A small CTC audio transcriber, trained from scratch: activation gelu, num experts 8.
Rows from expert 3 of block 3, named by matrix and row number. Rows with one number belong to one neuron. Each number is 128 + 32 x the weight over its row's rms, rounded and kept within 0 to 255. All counts start at 0. After the name is the row's rms in percent of the matrix's.
# up: expert up (model.blocks.3.mlp.up, 8x160x320), inputs 0-106
# down: expert down (model.blocks.3.mlp.down, 8x320x160, transposed), outputs 0-106
up.138 095 [165  59  58 159 116 134 149 105 152 137 149 155 155 127 157 133 113 149 149 148 138 149 109 120 164 139 110 104 163 132 146 124 136 106 123 162 104  85 133 118 114 123 118 221  20 114 126 119  34 153 111 152 104 146 192  93 120 120 153  77 116 167  84  97 116 128 118 112 119  74 110 149  56 107 128 138 135  56 170  73 163 138 144 169 162 104 120  91 153  76 119 163 112 175 124 157 120 150  91 117 121 119 143 118 131 108 109]
down.138 095 [121 115 122 144 145 138 142 102 118 164 134 156 136 124 114 115  86  98 117 153 105  93 125 126 131 138 102 129 125  99 109 197 176 110 108 152 202  91 181 133  94  68  76 130 158  83  71 171 142 115  81 122 138 169 170 168 108 139 141 110 165 116 128  70 109 154  63  83  74 110 126  87 119 138 173 162 169 131 148 115 122  96 127  76 152  95  65  89 106 146 118 125 112 128 114  81 118 138 166 151 133 184 112 151 116 160 128]
up.139 098 [139 110 122 103  88 124 180  85 139 101 130  86 104 149 177  74 171 159 130  79 103 137 129  79 138 119 134 154 132 110 103 131 138 144 121 148 170 143 149  78  90 108 144  93 110 171  98 180 148  80 132 156 134 152 135 140  94 135 118 149  99 120 120 123 169 126  85 122 189 131 156 159 171  56 101 125 149 125  95  80 183  79 126 116 160  86 140 105 123 146 119 109  95 102 120 109 113  94 131 125 121 167 110 176 153 121  92]
down.139 101 [169 155  80 115 151 121 129 165 108 137 158  78 125 118 121 188 114 118 113 138  90 103 108 154 177 146 156 139 104 144 128 149 133 159  99 144 118 109  95 196 110 175 127 134 193 147 166 167 138 129 114 106 154  70 100 147  93  99  78 164 124 146 114 100 110  75 160  83 152 189 103  98 153 117 126 151 179 111 131 134 130 132 153 102 134 127 135 182 157  84  69 172 204  94 153 124 102 109 112 147 167 164 107 180 145 165 116]
up.140 091 [ 97 125 168 150 142  62 119 140 102 147  70 136 145 127 128 198 152 107 195 181 213 129 142 154 152 114 187 113 116 138 105 158  74 112  84 122 156  75 147 132 155 147 109 112 148 124 131 118 122 106 101 122 101 133 134  91 115 126 129 103 106  96 141 163 113  96 152 116 107 115 123 120  44  96  71 146  89  92 152 179 120 183 137 173 158 162 117 157 143 114 151 151 139 139 190 140 124 161 109  57 179 139 136 136 149  87 147]
down.140 092 [120 112 148  95 110 176  75 137 150 123  93 111 179 167 118 136  77 137 119  99 136 120 130 191 104 183 108 101 209 119  94 145 168 174 123 130 162  91 153 140 167 161 123 138 101 131  94 180  88 112 140 157 162 128 137 126 172  90 142 127 113  93  58  98  90 146  85 136 141 147 122 121  69 111 171  92  50  67 131 135 166 155 157 131 129 142 161 134 114 160 143 189 136 132 133 147  99 141 112 152 120  82 122 120 118 115 106]
up.141 113 [150 130 152 148 142 178 118 189  98 128 132 110 172  92 190 126 128 131 138 126 145 117 132 121 143 150 122 140 120 161 146 125 101 162 108  72  82 165 109 161 160 128 198 120 122 152 156  79 124 120  89  95 140 110 146 171 181 212 109 187 131 119 106 151 136 181 110 179 118 116 134 146 197 149 189 108 156 122 100 153 151 119 120 101 103 113 105 100 118 156 139 134 152  85  79 148 138 167 117 161  85 171 166 127 137 177 160]
down.141 128 [153 154  48 191 128 135 167 132 184 153 106 102 154 114 127 168 141 147 162 111 127 128  86 101 166 117 152 125 148 152 146  91 107 108 134 108  82 187  80 172 168 203 101 132 144 143 146 138 167 131 182 154  96 108 160 207 200 138 145 172 138 147 149  80 113  68 145 193 136 107  59 131 183 155 110 142 118 160 118 122 144  97 149  89 106 130 132  79  98  78  78 102 121  97 142 140 172 156 124 125 121 132 148 126 128 130  68]
up.142 099 [ 74 171 146 200 182 133 110 105  69 131  93 146 103 113 126 170 137 125 110 153 140 148 130 138  83 138 129 119 114  98 102 131 136  86 164 157  81 111 114 143 126 159 144 169  98  82  97 158  97 135  98  60 136 138 158 156 125 168 173 156 148 124 191 119 184 168 125 190 131 142 153 158 168 116 147  76 143 170  94 152 186 154  84 154 122 161 101  84 184 137 115 131 111 103  94 182 120 196 129 132  92 162 166 166 168 100 174]
down.142 103 [131 117  66 127 114 128 129 148 183 140 106 114 128 132 119 145 134 153 121 128  84 134 104 125 134 117 120 153 162 166 139  62 117 144 120 120  88 150  72 172 193 206 109 151 128 171 158 133 121 138 141 120 128 115 156 106 180  79 129 137 158 157 164  93 123  69 131 183 134  99  82 160 124 162  90 107 101 146 153 153 177 133 149 117 108 117 214  63 106 154  67 157 172 109 143 126 148 189 130 133 136 166 199 153 143 106  88]
up.143 083 [118  86 144 130 158 118 131 138 114 176  87 151 159 131 108  97 113 167 136 100 196 216 140 147 125  53 119 145 122 117 128 155  85 115 169 134 138  48 147 113  88  97  79 111  44 102  73  98 132 161 135 190 108 146 126  78 109 146 130  81 112 127 108 130 141 127 135  92  93  85 135 125  95 104 130  92 136  54 130 103 190 131 121 131 116 126 178  89 167 175 145 184  73  94 112 137  57  90 106  66 168 114  94 149 129  77 142]
down.143 096 [102 140 162  95 139 102 147  97  60 151 140 152 127 120 120  69 148  83 115 128 162 126 178 162 151 141 107 127 148  82  84 162 150 175 124 103 140 120 160 102 108  74  94 122 113 115 133 132 111 133 105 141 131 161 129  70  75 131 104 138 152 123  93 130 127 157 141  88 174 162 152 120  86 118  97 146  98 120 124 160 132 105  98 181 155 102  61 178 197 138 155 159 151 171  97  76  83  80 159 153 127 135 111 153  78 143 150]
up.144 099 [165 154 107 146 128 127 101  83 131 178 127 118 112 176  79 117 156 140 125 144 124 128 141 174  88 143 127 199 127 110  84 138 149  97 162 130 151 121 136  59 109  67 176 175  96 151 108 177 124 103 115  90 125 100  79 107 124  67 140  89 137 187 139 135 151 161 141 147 143 136 148 133 142  54  97 111 108 154 165  91 124 166 104 118 177 117 135 133 192 136 127 183 135 133 124 103  97  97 126 187  98 124 153 150 133 129 150]
down.144 095 [148  98 111 139  97  64 156 117 125 154 133 138 119 172  94 231  83  78 104  99 114 103  86 119 135 151 184 100 185 100 169  83  99 169 100 115 122 145 153 154 160 132 191 175 149 176 215 183 100  84  75 105 137 171  57 125 112 120 179 138 142 128 107  94 103 119  93  89  88 158 121 162 142 152 122 153 164  59 174 128  78  98 134 152 120 113 134  99 170 116  79 148 126 139  95 119 143 138  90 116 192  98 148 138 113 102 103]
up.145 097 [114 103  65  68 110 110 124 128 123 113 120 146  88 154  98 158 138 137 130  83 145 114  94 136  91 104 113 138 156 137 151 176  85 144 158 151 209 158 152  99 100 124 131 134  78 123 171 134 152  95 169 175 131 182 138  93 168  51 147 134 130 172 120 119 131 127 148  75 129 145 100 165 103 117  85 128 166  98 140 131  96 147 160 192 107 133 160 129 206 146 129 217 103 146 127  88 135 135  98 161 120 108 117 163 161 112 123]
down.145 093 [111 121 117 129 161 116 123 143  91 123 135 150  87  96  53 106 116  69 125  88 155 123  83 152 167 169 134  96 136  91 201 114 159 142  94 118 167  44 125 180  57  97 147 143 117 130  85  90 116 134  66 137 117 128 136 154  99 138 158 136 117 124  79 123 132 146 113 137 120  91 120 107 115 100 126 124 207 117 199 113 140 192 126  79 158 177 130 114 180 151 118 116 156 140  97  93 138  99 167 176 115 115 117 144 158 126  97]
up.146 086 [181  75  85  56 135 114  78 153 139 105 167 121 108 130 124  64 191  89 162 181 202  68 132 161  88  77 168 132 127 119  65 132 159 149 153 164 126 133 150  92  82 121 114 135  93 135 153 103 153  95 150 129 156 116  91 100  83  96 138 113 124 113 154 122 152  66 114 108 144  67 125 155  62 109 103 109 180 190 107 155 166 108 144 186 132 109 138 172 148 153 104 154 144 105 140 164  57  66  82 191 110  91 155 136 160 107 138]
down.146 090 [130 158 169 137 178  86 104 152 121 103 111  94 132 132 152 149 121 126 128  80 147 141 116 144 128 118 104 106 140 106 126  98 176  88 122 144 117  86 141 128 132 109 159 113 109 103 145 160 160 162  91 138  90 147 165 133 144 129 124 102 108 100 131 197 156 169 202  97 159 151 119 120 130  98 101 158 131  64 128 135 142 136  95 166 133 128 126 153 157 129 134 199 156  92  97 156 116  82 140 112 158 136  90 119 147 118 113]
up.147 102 [157 128 133 150 132 101 109 105 137 159 116 165 143 123 116 100 168 109 126  82 122 119 158  87 164 163 103 113  87 137  91 131 151  64 102 234  95 114 131 117 139 131 114 114 105 103 114 124 133 100 125  93 113 129 137 106  80  89 205  88 144  80 168 112 151 113  90 143 132 171 152 159 156  57 134  89 130 154 119 119 115 101 119 173 174 102 108 172 112 137  97 138  89 139 132 137 155  72 128 142 132 162  87 148 151 117 131]
down.147 097 [128 150  57 123 147  80 104 172  64  59 203  95  95  83 125 173 115  90  87 139 129 130 109 176 101  99 158 133 155  83  87 115  88 114 136 141 176 116 126 130  92 117 142 126 122 126  82 155 119 122 121 182 184 162 103 172 147  97  79 125 114 119 131 139 101 168 151 119  90 151 160 143 155 137 149 127 166 143 132 181  62 132 164 185 166 109 169 159 160 154  69 139 143  95 157  94  87 155 124  90 135  98  72  83 120 154 148]
up.148 087 [116 163  97 195 113 141 122 106 110 185 156 121  87 145 135 182 155 148  65 169 105  83 130  78 106 166 146 131 147 147 154 117 125 132 122 139 122 172  92 122 141 107 168 111 152 118 126 185 131  90 138  65 117 166 130 162 129  73 167 166 123 115 145 197  79 127 119 123  99  56 168 101 104  95 143  75 110 136 203 142 101 145 103 166 114 122  82 168  67 128  98 138  82 155 115  77  74  83 133 106 102 147 146 100 126 174 176]
down.148 088 [ 99 134 102 131 123 131 102 146 110 121 120 149 161 118 104  80 148 116 104 168 109 113 154 120  93 134  90 126 158 121 111 118 157 157  73 135 154  99 124  60  92  87 153 137 123 105 123  94  80  73  94  99 125 114 104 102  57  93 132 132  89 136 104 163 126 136 185  85 123 114 182 176 109  68 130 126 143 133 135  53 132 147 143 169 114 135 109 165 145 150 191  65  80 124 111  96  87 129 164 151 163  78 131 115 161 151 206]
up.149 083 [167 126 150 119 153 122 108 164 115 115 126 126  93 115 132 141 112  45 101 113 106  98 126 113 137 188  92 137 100 140 115 150 157 154 137 136 145  90 144  59  88 118 165 132 117  74 112  33 169 151 101 109 158 147 109  65 170 163  99 127 139 180  60 213 184 153 118 132 140  92  92 102  93 150 126 147 126 150 110 170 125 149 147 210 119 171 134 146 166 117 158 139 109 176 162 105 107 125 181 132 167 133 160 129 199 166 153]
down.149 084 [120  98 178  83 131 143  56 106  72 148 128 116 130 104 119 103 165 137 130  95 175 117 124 122  80 112 127 115 122  82 121  89  98 107 149 181 174 141 148 130  61  70 117 116  92  96 152 122 106 149  79 106 106 146 128 118  62 168 144 113 107 109  59 155 161 104 112 125 151 132 143  96 111  80 133 122 119  49 156  77 161 139 128 142 108 154  74 138 169 108 167 107 162 179 142 140 105 117 160 132 150 129 108 110 105 118 155]
up.150 083 [ 92 119 120  69  85 109  62  74 102 104 170  93  80 134 145 197 103 162 116 157 109 140 125  71  60 117 111 143  95 123 114 175  87  98  88  90 200 118 144 143 147 179 188 158 160 175 140 164 158 145 135 142 128 149 148  90 131  97 149 138 162 100 174 105 125 123 170  81  96 181 181  98 159 134 154 121 134 188 136 129  84 132  91 133 144 157 110 138 115 127  99 163 157 152 102 124  90  97  94 125 122 152 133 128 118 159  99]
down.150 083 [152  97 166  79  75  79 156 121  68 100 125 123 141 125  91 151 149 128  96 134  95  67 149 126 119 111  98 109 144 116 114 137 189 138  77 142  96 120 186  93 113 102 134 121  67 169 106 115 103  78  91 106 184  71 149 106  66 125 159 123  40 140 123 139 117 152 145 131 114 164 156 159 105  82  93  77 202 135 133  97 137  93 199 148 143 130 117 110 171 171 129 112 193 154 118 148 119 133 135 153 117 126 109 160 102 107 100]
up.151 100 [ 88 142 209 139 143 163 136 197  47 101 153 108 129 100 132 130 128 145 111 160 118  88  90 135  95 112  98 125 135 112 103  98  84 106 138 161  93 124 142 136 157 136 177 192 143 183 143 147 105 135  97  92 115 129 163 150 146 185  95 155 151 147 110 143 159 166 134 166 134 144 140 152  96 131 188 138 206 131 174 148 178 178 113 143 135 132 129  82 134 146 126 110 149  66 119 138 165 145 130 143  61 184 150 129 105 127 156]
down.151 095 [ 75 148  89 140 145 121 118 110 146 167 138  86 106 165 148 131 154 119 153 171 170 130 144 140  87 114 123 189 175 167 131 112 106 163 126 132 129 120 103  96 175 218 123 165 167 118 165 136 185 165 143 115 124  56 121 184 184  97 158 108 138 105 209 138 109  71  98 175 149 182  74 159 165 178 124 180  94 142  78 141 165 109 155 116 127 120 142  86 119 138 136 146 138  88 173 146 165  95  92 163 149 104 163 124 129  69 128]
up.152 108 [153 146 153 131 140 112 110 146 128 138 107 114 118 119 136 116 117 126  47 159 148  72 150  91 178 147 107 124 154 113  33 110 103 147 139 116 129 165 100 155 123  98 152 100 129 144 116 199 147 119 151 122 130 143  54  52 134 167 101 136 111  90 125 141 149 107 153 120 103 102 138 113  97 124 152  90  94 174 134 116 117  60 160 137 129 154 131 227 104  99  96 141 115 112  89 114 146 202 160 141  60 150  94 101 124 174  87]
down.152 106 [171 110 149 166 157 109 143 112  45 100 173 119 133 135 123 164 120 145 109 136 144 119 131 140 137 125 125  81  85  87  90 135 201  99 122 190 143  68 158  62 107 141 173  99 111 139  87 131 159 104 119  75 141 116 115 128  89  84 137 178  96 119 119 162 168 123  93  93 127 131 124 125  95  42 130 146 165 131 163 103  60 105 108 162 109 109 129 128 149 107 184 110 162 167 112 118  92 145 183 132 129 104 147 107 173 190 121]