{
  "n_mels": 40,
  "vocab_size": 5132,
  "mlp_ratio": 3,
  "moe": "top_k",
  "moe_every": 2,
  "expert_mlp_ratio": 0.5,
  "shared_expert": false,
  "beta1": 0.8,
  "eps": 1e-06,
  "final_lr_fraction": 0
}
Rows from block 2, named by matrix and row number. Rows with one number belong to one attention dimension. Each number is 500 + 50 x the weight over its row's rms, rounded and kept within 0 to 999. All counts start at 0. Numbers have three digits each. After the name is the row's rms in percent of the matrix's.
# q: attention query, key and value (stacked) (model.blocks.2.attn.qkv.weight, 960x320, the q third), inputs 80-159
# k: attention query, key and value (stacked) (model.blocks.2.attn.qkv.weight, 960x320, the k third), inputs 80-159
q.167 116:439555450534539547500415547488454558397433433493491593505510510468485537608502551551475486438506515425484590515483494574460502389519471419511497452454538572478433565597370558588494537512499462596456514467461452453467600524569541521477562545
k.167 114:421616522495456561549535464453489442518532431429488500581505597443521442519493567560511412529498515439479506452497486551483462501504451399501507459590612415530532542569479474530511496544534469430551528427612422599545503565508433469510570552
q.168 088:512543566500517573419551516497573461536464495440456481522419456459572488536517492424569414578534516427566352465446455461591620527422607520440493485441472550497564474511571474506605465524475531488481522503516522484468546509466473513500526537
k.168 090:451421520464547613448450414507564582518438443414489497455526425498526428515468501468422524530504447520444482503377485394489551463499583592523584544503449452545456465482466483480442503427425487536551613528420562499550570478392584485475496457
q.169 110:524517420478483491565411563530459420522460567496470551502470430400534450488482507500488488417508536509471523413567539495458417476460578483501511501510456525436405436497495471496449557502427544544529508524462495469498550475504458461505462527
k.169 112:501595404540452445483481541597480476538504540461443560491437496482530539464633570486448522453522519466457557420505480485530483592493526505486514416503501527473470443531523467463452476588518556469515619472449503462454418416471421519503514581
q.170 109:474591499547531455531455558492521542416428551480517549495458493409472441461494483488431502454588553457458534429499394535470478436479498524455528497474491470447456507495449491554506534557539503484527523459476528500517547503556491434477486517
k.170 110:492550472507488520560443467474497522547493521492559499502508541465463471537519476485549545485547536495429580446475421510490411511485507492525553406463583491520485475536478464536458498551504553445462586455488468435563388468565499486506492564
q.171 093:449464500489487528517535518514513509609497508387425577524542440578598555484569463462587441454398545511499418477562566494537579591517474535448481467537588612459527535563539440449577476532508620522522498440445460489503583483441571593517482502
k.171 096:378565566508445538454498537553564430551478458384464565490409441517499530462547547456447505551434500488590421500396558420503543460501515533438446519497401505539430503450506488580485548497529503477525569410466512518494554470389522512544515460
q.172 110:390570489552535512488463585532512577443425542488495592500495487514512530434554449576500589432516531526460514477518492558450457422523494511444520459504557462492486621513492534594502584549536513519524536415495472477529582509518582518506520560
k.172 109:414624520493425564596515466470530473541474458410562486568452559486436504474558436381512519550482522468511572485447464518485459536504493492438449419458587460520537490534500478529518446571557438441522586417501493535592417507503516506541584554
q.173 100:513542494558480404517419533558508477386500584533484460477496474487553467475517446543441572524556473527494553365546425537441411411424481528557499400551463463500415544482471525472412592504487496470529453513510521533534574506522520512523550474
k.173 099:533588516539495488542450452586475552527597589495568488538574558522476542423536521431537553492485526486468594457533377500508467567523557473514526376409532466489533425498567516546480462483479507470511511430447489511519421446651511538491461586
q.174 111:462508456497526455476539449542563427578483552508483494442402469469546474403523481485547506463542511488482398430515487459567550556474546547391502563517477467501452408451483517495512484501526521482472528454534531457525452502363449433568373484
k.174 112:540476447511473506442504526539532474512409502581568485449449462503562540536599432475440581465524453557478400475469520459566427496476507552486521543432377556489432517530505505479511540506505464567401558562460593454526452485506554526526488489
q.175 098:532508479561507485497438523477398434442517441545505450519459501435509444604449585556504500571527447415484539449456483526468424452438559413629491431490412542584447517514446526501490518433466374550512484567520590516513526552579445491473588489
k.175 098:507489549553503509500481423522464542507611563533451500551653509499564403500456593549504430457575515486467579473559422525428528528477523530568594463560567445516582406528542464468500502472464568483584466477496498567500521478547458450430546548
q.176 104:453504524507474447511518553557559498538481549480451540470529430569594539426584421522511566460496516566526480412580528489471507472455497523483451444541538518465500606496570537495480564553512593482554519462480445508505574479451556565570546552
k.176 104:430603556510431548508456498583528478509499474387540514524414487523439532457513511361480583589427502495537520500405452401499504520532546483424418456392476478504514479447519552566451481503513442477560582420460526516497487470468540526524525547
q.177 100:454549501508557533462497514495517487555435516405467568517492419493513533530488494469530477372536621497499408463541553520544563544489537583372474551443528597410535434567501479573542421570530570503451563423502494430496516484390542517542484496
k.177 100:430534483490476577407520560468517427519402440423581539477439457422542522520577456533474480550495423480480431453364529495539452485477476461452541554471504492518448566519461564489508521548465469460523607511528526489511444552429517482571553566
q.178 084:471595555542520450456456522488501572422422491474595507461464545525503443453542501533435582541535470488486515513433434527540445371550532542445551459480434470534465578505475591574474525490554434455501508440498564510505493504511541471459563485
k.178 084:547425544530472491540512423504507518451520517527581432548549544496451476516450398447502545477555492537439557556536472618458479506487512533556532471427575426496549398511487513489542471514456511480487465482490550527592479579554589467487518556
q.179 111:599467507509470477496472433475440440467550481544528413497504531424421465558390520473483518579538463497501545568431485463479434484456558507579521536493407431538485416449510480522441451455460391494481498576558534493529366471533433426459505422
k.179 109:604380475484571434472495509457428550452549588618455478503606456512557500506424477558563435457582487479472550504595497567485516538461483474570545544542552536447521487527499474403526489481436540576504408633492489474458470511582437477464480523
q.180 109:449536492468472519514526510576578535509434561469495552474470483483509508384541426477506541427540560515490444479542442527520562503478500542394471534520588453411478502480510523558511545564538599476516540419484464488509559495441518503558437548
k.180 104:445584455460431532532471475527549500522389428458556476491371495499433527516579460414446599518418496501470467505443457430570415482536467487447438409426461518499436511527448515523442453536529473479454633468504515465556435512504548534555490498
q.181 100:424538509528502499518496600538516525526437568437438586508542450581612515427575438533525511452439518538479443411589525545500521531515487486475492433524566575461534568576541476518550562587510582490558525431475480501529605518473565572550531540
k.181 102:411632565537447554533473473577551439554535458362506530513400483495439529455530516425448572559424513507549518496418468433464509505533555511448469448421483441510477457472539527552479504533515495410558622371455514530514478474441533491539566524
q.182 104:487542427502406562472429484546545414559444537496479494450385451401627438549537536499537505533536529419518437398491474421524509468410617506463438465471498463466424506475465546567531550427438483533457521479517514499529596578402511534548476529
k.182 104:458505517497438574455457400528533560548452437502546475504503506489569432488570504432378534520471448526354474483426403450538474498466531591495547438470428476526500418532505517492487445459454506582514626480514626551549499481476591508460501549
q.183 114:465465498529493505493510537505494545566492485472452552477548481650573607451623458497576529487408488550537509520576580523474558532541469498478458444557567565511501620527546511451543510511492604502535457442436456524471573506461566587536529503
k.183 114:419548572523425537489534531552540455513496426399504528553427522513466535439539541427440535592390499519613452562468542431477519490570524508417427498486444484507522500436539502572517525468537457482515503415478533523490572482445529551546515451
q.184 088:490486486531476522488601538468550483565501554459503488546470485502577401452597482407545407528473414520482400430513462436557550564517514519514520463502486586481536485491528452439566500463453490479556507475498529570540579485474448526481422499
k.184 093:512473557550499481448481464606515531514504525457483508422446441514508519515579548473499536466471533568501477486469486435486544488539548613509516502481389471526429419453481462463470481553533617451469531473388520429496507400369577479472484426
q.185 100:472572459496528558512451491539517526434417494498518563478466479380454496524462508514445517418572584405454520526496440539483516426471534513435488525450536448429441471521420528606486502555530473559454544416486476491491477535500537455473487547
k.185 101:496555426466458579528489428383477490515458465530545460532477549429504488554547472514526473499505502439394515481483430524521398483525459414514566457497572497532500547599458487518488462559497493502437609494585478474569418541585462514510511602
q.186 102:525572516478491500547498483511555504431466541492565480529463517406443412438473516456449515489594521501460536485486357467502488473457505542516529520475499423439523462441512488545481487593522448473493512501525517514513459470571491415463479512
k.186 101:602445465478501469527449417474482554491466496570516419483528490510439502506467425459551533478570581487431569509547441544498435458512504526511547433434548514466464464508470488490451450535449587512443509521432459437540412467574534466453449542
q.187 095:553447482514502565503492503416445423592548457459540495525427480464508467615470590464572400531473477454496478463446556454532499535515559462501523500500451622499491436527500468450539453415471464542495480562462543514493529505493454500515460504
k.187 100:491418541521555498448516510480494493500528481501461534473547438474623460532501542545459436463563478537496463487482528491481545482466475595554546549600436542507525467496504469422516536501463579504516476528467511524432569459403486413439498426
q.188 093:450542446604555440535496522432414511472528470453565565511498476536470484502524539484534484428501450511452483472554543590580473531567438474411537427524511639517445535574399481466502515451501499506469480454505516486502544557495521540554447446
k.188 093:446541560572466502503588532576514443473551478432580526439550580434579500513544530591501507486502475586571405471579517611512499504459467495516535534555498447498494474487502473465572548576523568391458429429561528568570508499490506492518550476
q.189 097:532589486587506427483472488501508456384488528520561425467424535402522440520480537530409559559541448446475504467433401533501429406513525475484566441466411446510443502469453566505436511485515409436458475491540599504493461537497454415514515447
k.189 102:562407476535536486518516413504482559498549591567615449496579565487513491502508482518551516458550484555384594506523417594505468530456533536581612481505553462500556403527524489454550508519458520505472467517506553498556436506576562449452488553
q.190 102:444528438481508595525411532472431547455417415460499623471497515437475502483518562503510443411479527433442532508447510493452489398525516496496511537505574543464466540548415510636537523534524490551518541443429412479487592498523570475476487550
k.190 101:450605553542418568504530500394501430544483411422519513535467484416520452512543527475515416471479523463482490477439509569496438572460441462476479441565593518515552515536478481457478499608505486429526583474585467547554436522496448461498568558
q.191 099:469570468552474496503454554517543474491395575480496557487443440429563469466522469511492519418550543479455490401527461490461504477439577537473495501533522473437470494490466548595488523594500534515534524454454478492570527534482560503510496565
k.191 098:448580501491421534483449437487500522517464498483539459547420489497462508507567489379466533522519519470404561448393419466508434532495508509497512398454557545515487493551489496516443474525482496472505664442477542501543402457547527492481534622
q.192 099:495415492496438465499413524518437467561591501511535452558544530431353388397488541439584482482434417488586475502485490462464483480515502473495443481534475536564493497476506549526460513434435574504591459504498506603635517493545430503440492544
k.192 100:464423545443476501480607457499496483544608460432574531586545535580507395537500473521527589422477523555390523472491519491489525500512456530502438515478564442599551472490497459396549503540512427467613487525520549552535505523425547523481497530
q.193 093:487512489479465445462482524537584465600567495488489496468380505462606428452513465442509566462609470586535562517364527515429485381486526532550532524448404440488498508380507497545524444526455478497496501498486538491513558550467582506443509454
k.193 092:436459583492408487551587496573427522518533408497458501495525419502588476546500448480633550436497585473444555496572543391506524483468599478488449532487562486519491542515506530575591444515513488519553492511533506461514462438442469546468622495
q.194 089:509516559498436644567501460451443508574587558482537489545444526484437482495460442457558470492595417492512539500372488476473490417511523432586447540519483506565601500486453517537466428510492384509487461566493452505518474417523535493480445537
k.194 088:510466550494395522544554501440496499651489546514619444544518441627535551503472510468479492442452526607394547465424520560463401452525518505466480517491477486500490493483449455565518392485466381569453501532469566485521493424497557616519597504
q.195 114:480486537600467553562427534451512577555469489484457456490544502503415564471507607535593417574503556507512505512513536453569532495464497441517464496586477628447507569507505573469421530449513517564459414589422379514488459469604498508523547522
k.195 114:541435493442520520531543484390470552608539484493439494447481563618457459459518590464428502571540531593522454494392434530539471497531427539381531473442388527514513513481549378480525464449510422548451480584494491461454603556504596541469470524
q.196 085:454533552493474563531529488440564473627513518508491501500383533475425471461525475445468572518586433537487511494341447485515525393514491487584456522459447581487546473465484523559511505546505397526412479454468437551441472498586597498478468513
k.196 088:471418579404443454589521547493414559629516428471531455538468373550635471519463482461484532504525555543466524505512485454511469447560542501457511512500474533509475516512520415505570394480434479523484489540454563501494471442459524560422565470
q.197 109:523469517455528453479529426489466392485512504517526413500475514462527354501420458417429518503561409417476429513428389509493505530525565491488487463411413413489514386505498421517504472443335427464495518515548585561476484547464475472413438499
k.197 108:445467537497446560486582498561508476489609453499576469598542454506560432528438428537556447426521489515417561485556543514491516505500465456575490559513528444605486506545447505492568410540484490532559463560476558564566480498542484588481516437
q.198 087:546394484467571520474525444517546530463560492512570548549525497452433478514545511500555437437452463497464500423625408541467619576516496521480499426584562459583465503589508517509556425547492518503544442400456402573568447504473499476465537498
k.198 087:507465481464548556413464507415482504550523570423482575502455545521432451463490586454447486522546493531488491473438453535464499458472479528527495449492518594515519377544496425454460565448490547477439521445471548556517524444494545474536456479
q.199 082:454473486534488560549498535478513498512458425548482502609481525432353534492540545532523452527434487571500491508535522431568482500527501413516527573480492654515404594515513509498452556431485487533386493541412516518496449443551485586510516547
k.199 079:528446587471548522483519539442509501558540489525512481516518520550452533447502501405408495567551475539563432476454474508523538497482477529515571538531465482500453530488481455410475516556514514493520469552443518533446522567477519505510560522
q.200 094:503516420533525538541533501544500521508474495466520477493502468508548519528489538521448463567512455407481509511560479515558523526592559422447566462558468472401450549485426509424434519478488459573466445563526502459475476526479498587504524559
k.200 094:574546505602565524485475420495497603531488522483535510408515525551514569474593597572515511606535555545453522459473454545555539528493493518510486480525483469459490531507511464462479500539492497531378540537574480452452608539447616472496479495
q.201 085:440398533434529529529472460509514557606553525535524497566416544451410447473459454491561512538580405466510537475556429484511586552505454439518489495575510486616508517503437558483525498483494484498487430418541513601570451507631516572518588509
k.201 088:452487516513499480546486512490429541443497423449497567559542431583592439447489461509445536422505555615450568496545494528474563447468483543465508476527472472588513515556539409569560546561473442486495463483530522525510526434468547463462454505
q.202 117:480508439508534558531508557539538576532519494479463606495489457572561617523583482577485506473481539588497590457537614536463482453466484560461508532523588520491452611528457497496541524555600568551526526465484408429451543489503596536557549519
k.202 113:546550433485558480509426537475531529461386532492445528377436486427464659508557547489476497520485507408573455538496454472495471473471603541498496444521486568388464527471493507549437553447495558491431556431507444429422488510428523413523472564
q.203 085:577501491467458506523491492529373498464504514508486486480488508534482464479400509511537442418496444424462430532466465448567489528526481549515403501567547477500665372572488486525491434556492504419516526476621510499496505420482440471539460432
k.203 083:550473459544413522455445505601552437484515548531556384570555387526558409488435464561459539411417487548413546501573595535542511475603464449537537542566430560540442458508403515503469547511406484490533474513447556572563440480526475525454362469
q.204 099:500511511429534490511583476516497554381511407471506568539524523485545551504434430481464456412476543529456482492525476512457560529565487510530500541572578407481531482578534471560560376613591515434505527463576480476479464480417458459499524468
k.204 102:563487487519508517461368486537564520495408570521548523459488514427492515460496565456531490472444437474537454527509487526469468499492560503520533482545486538406503449443493573495422539444468571508429511412466489499526432439574523520561518589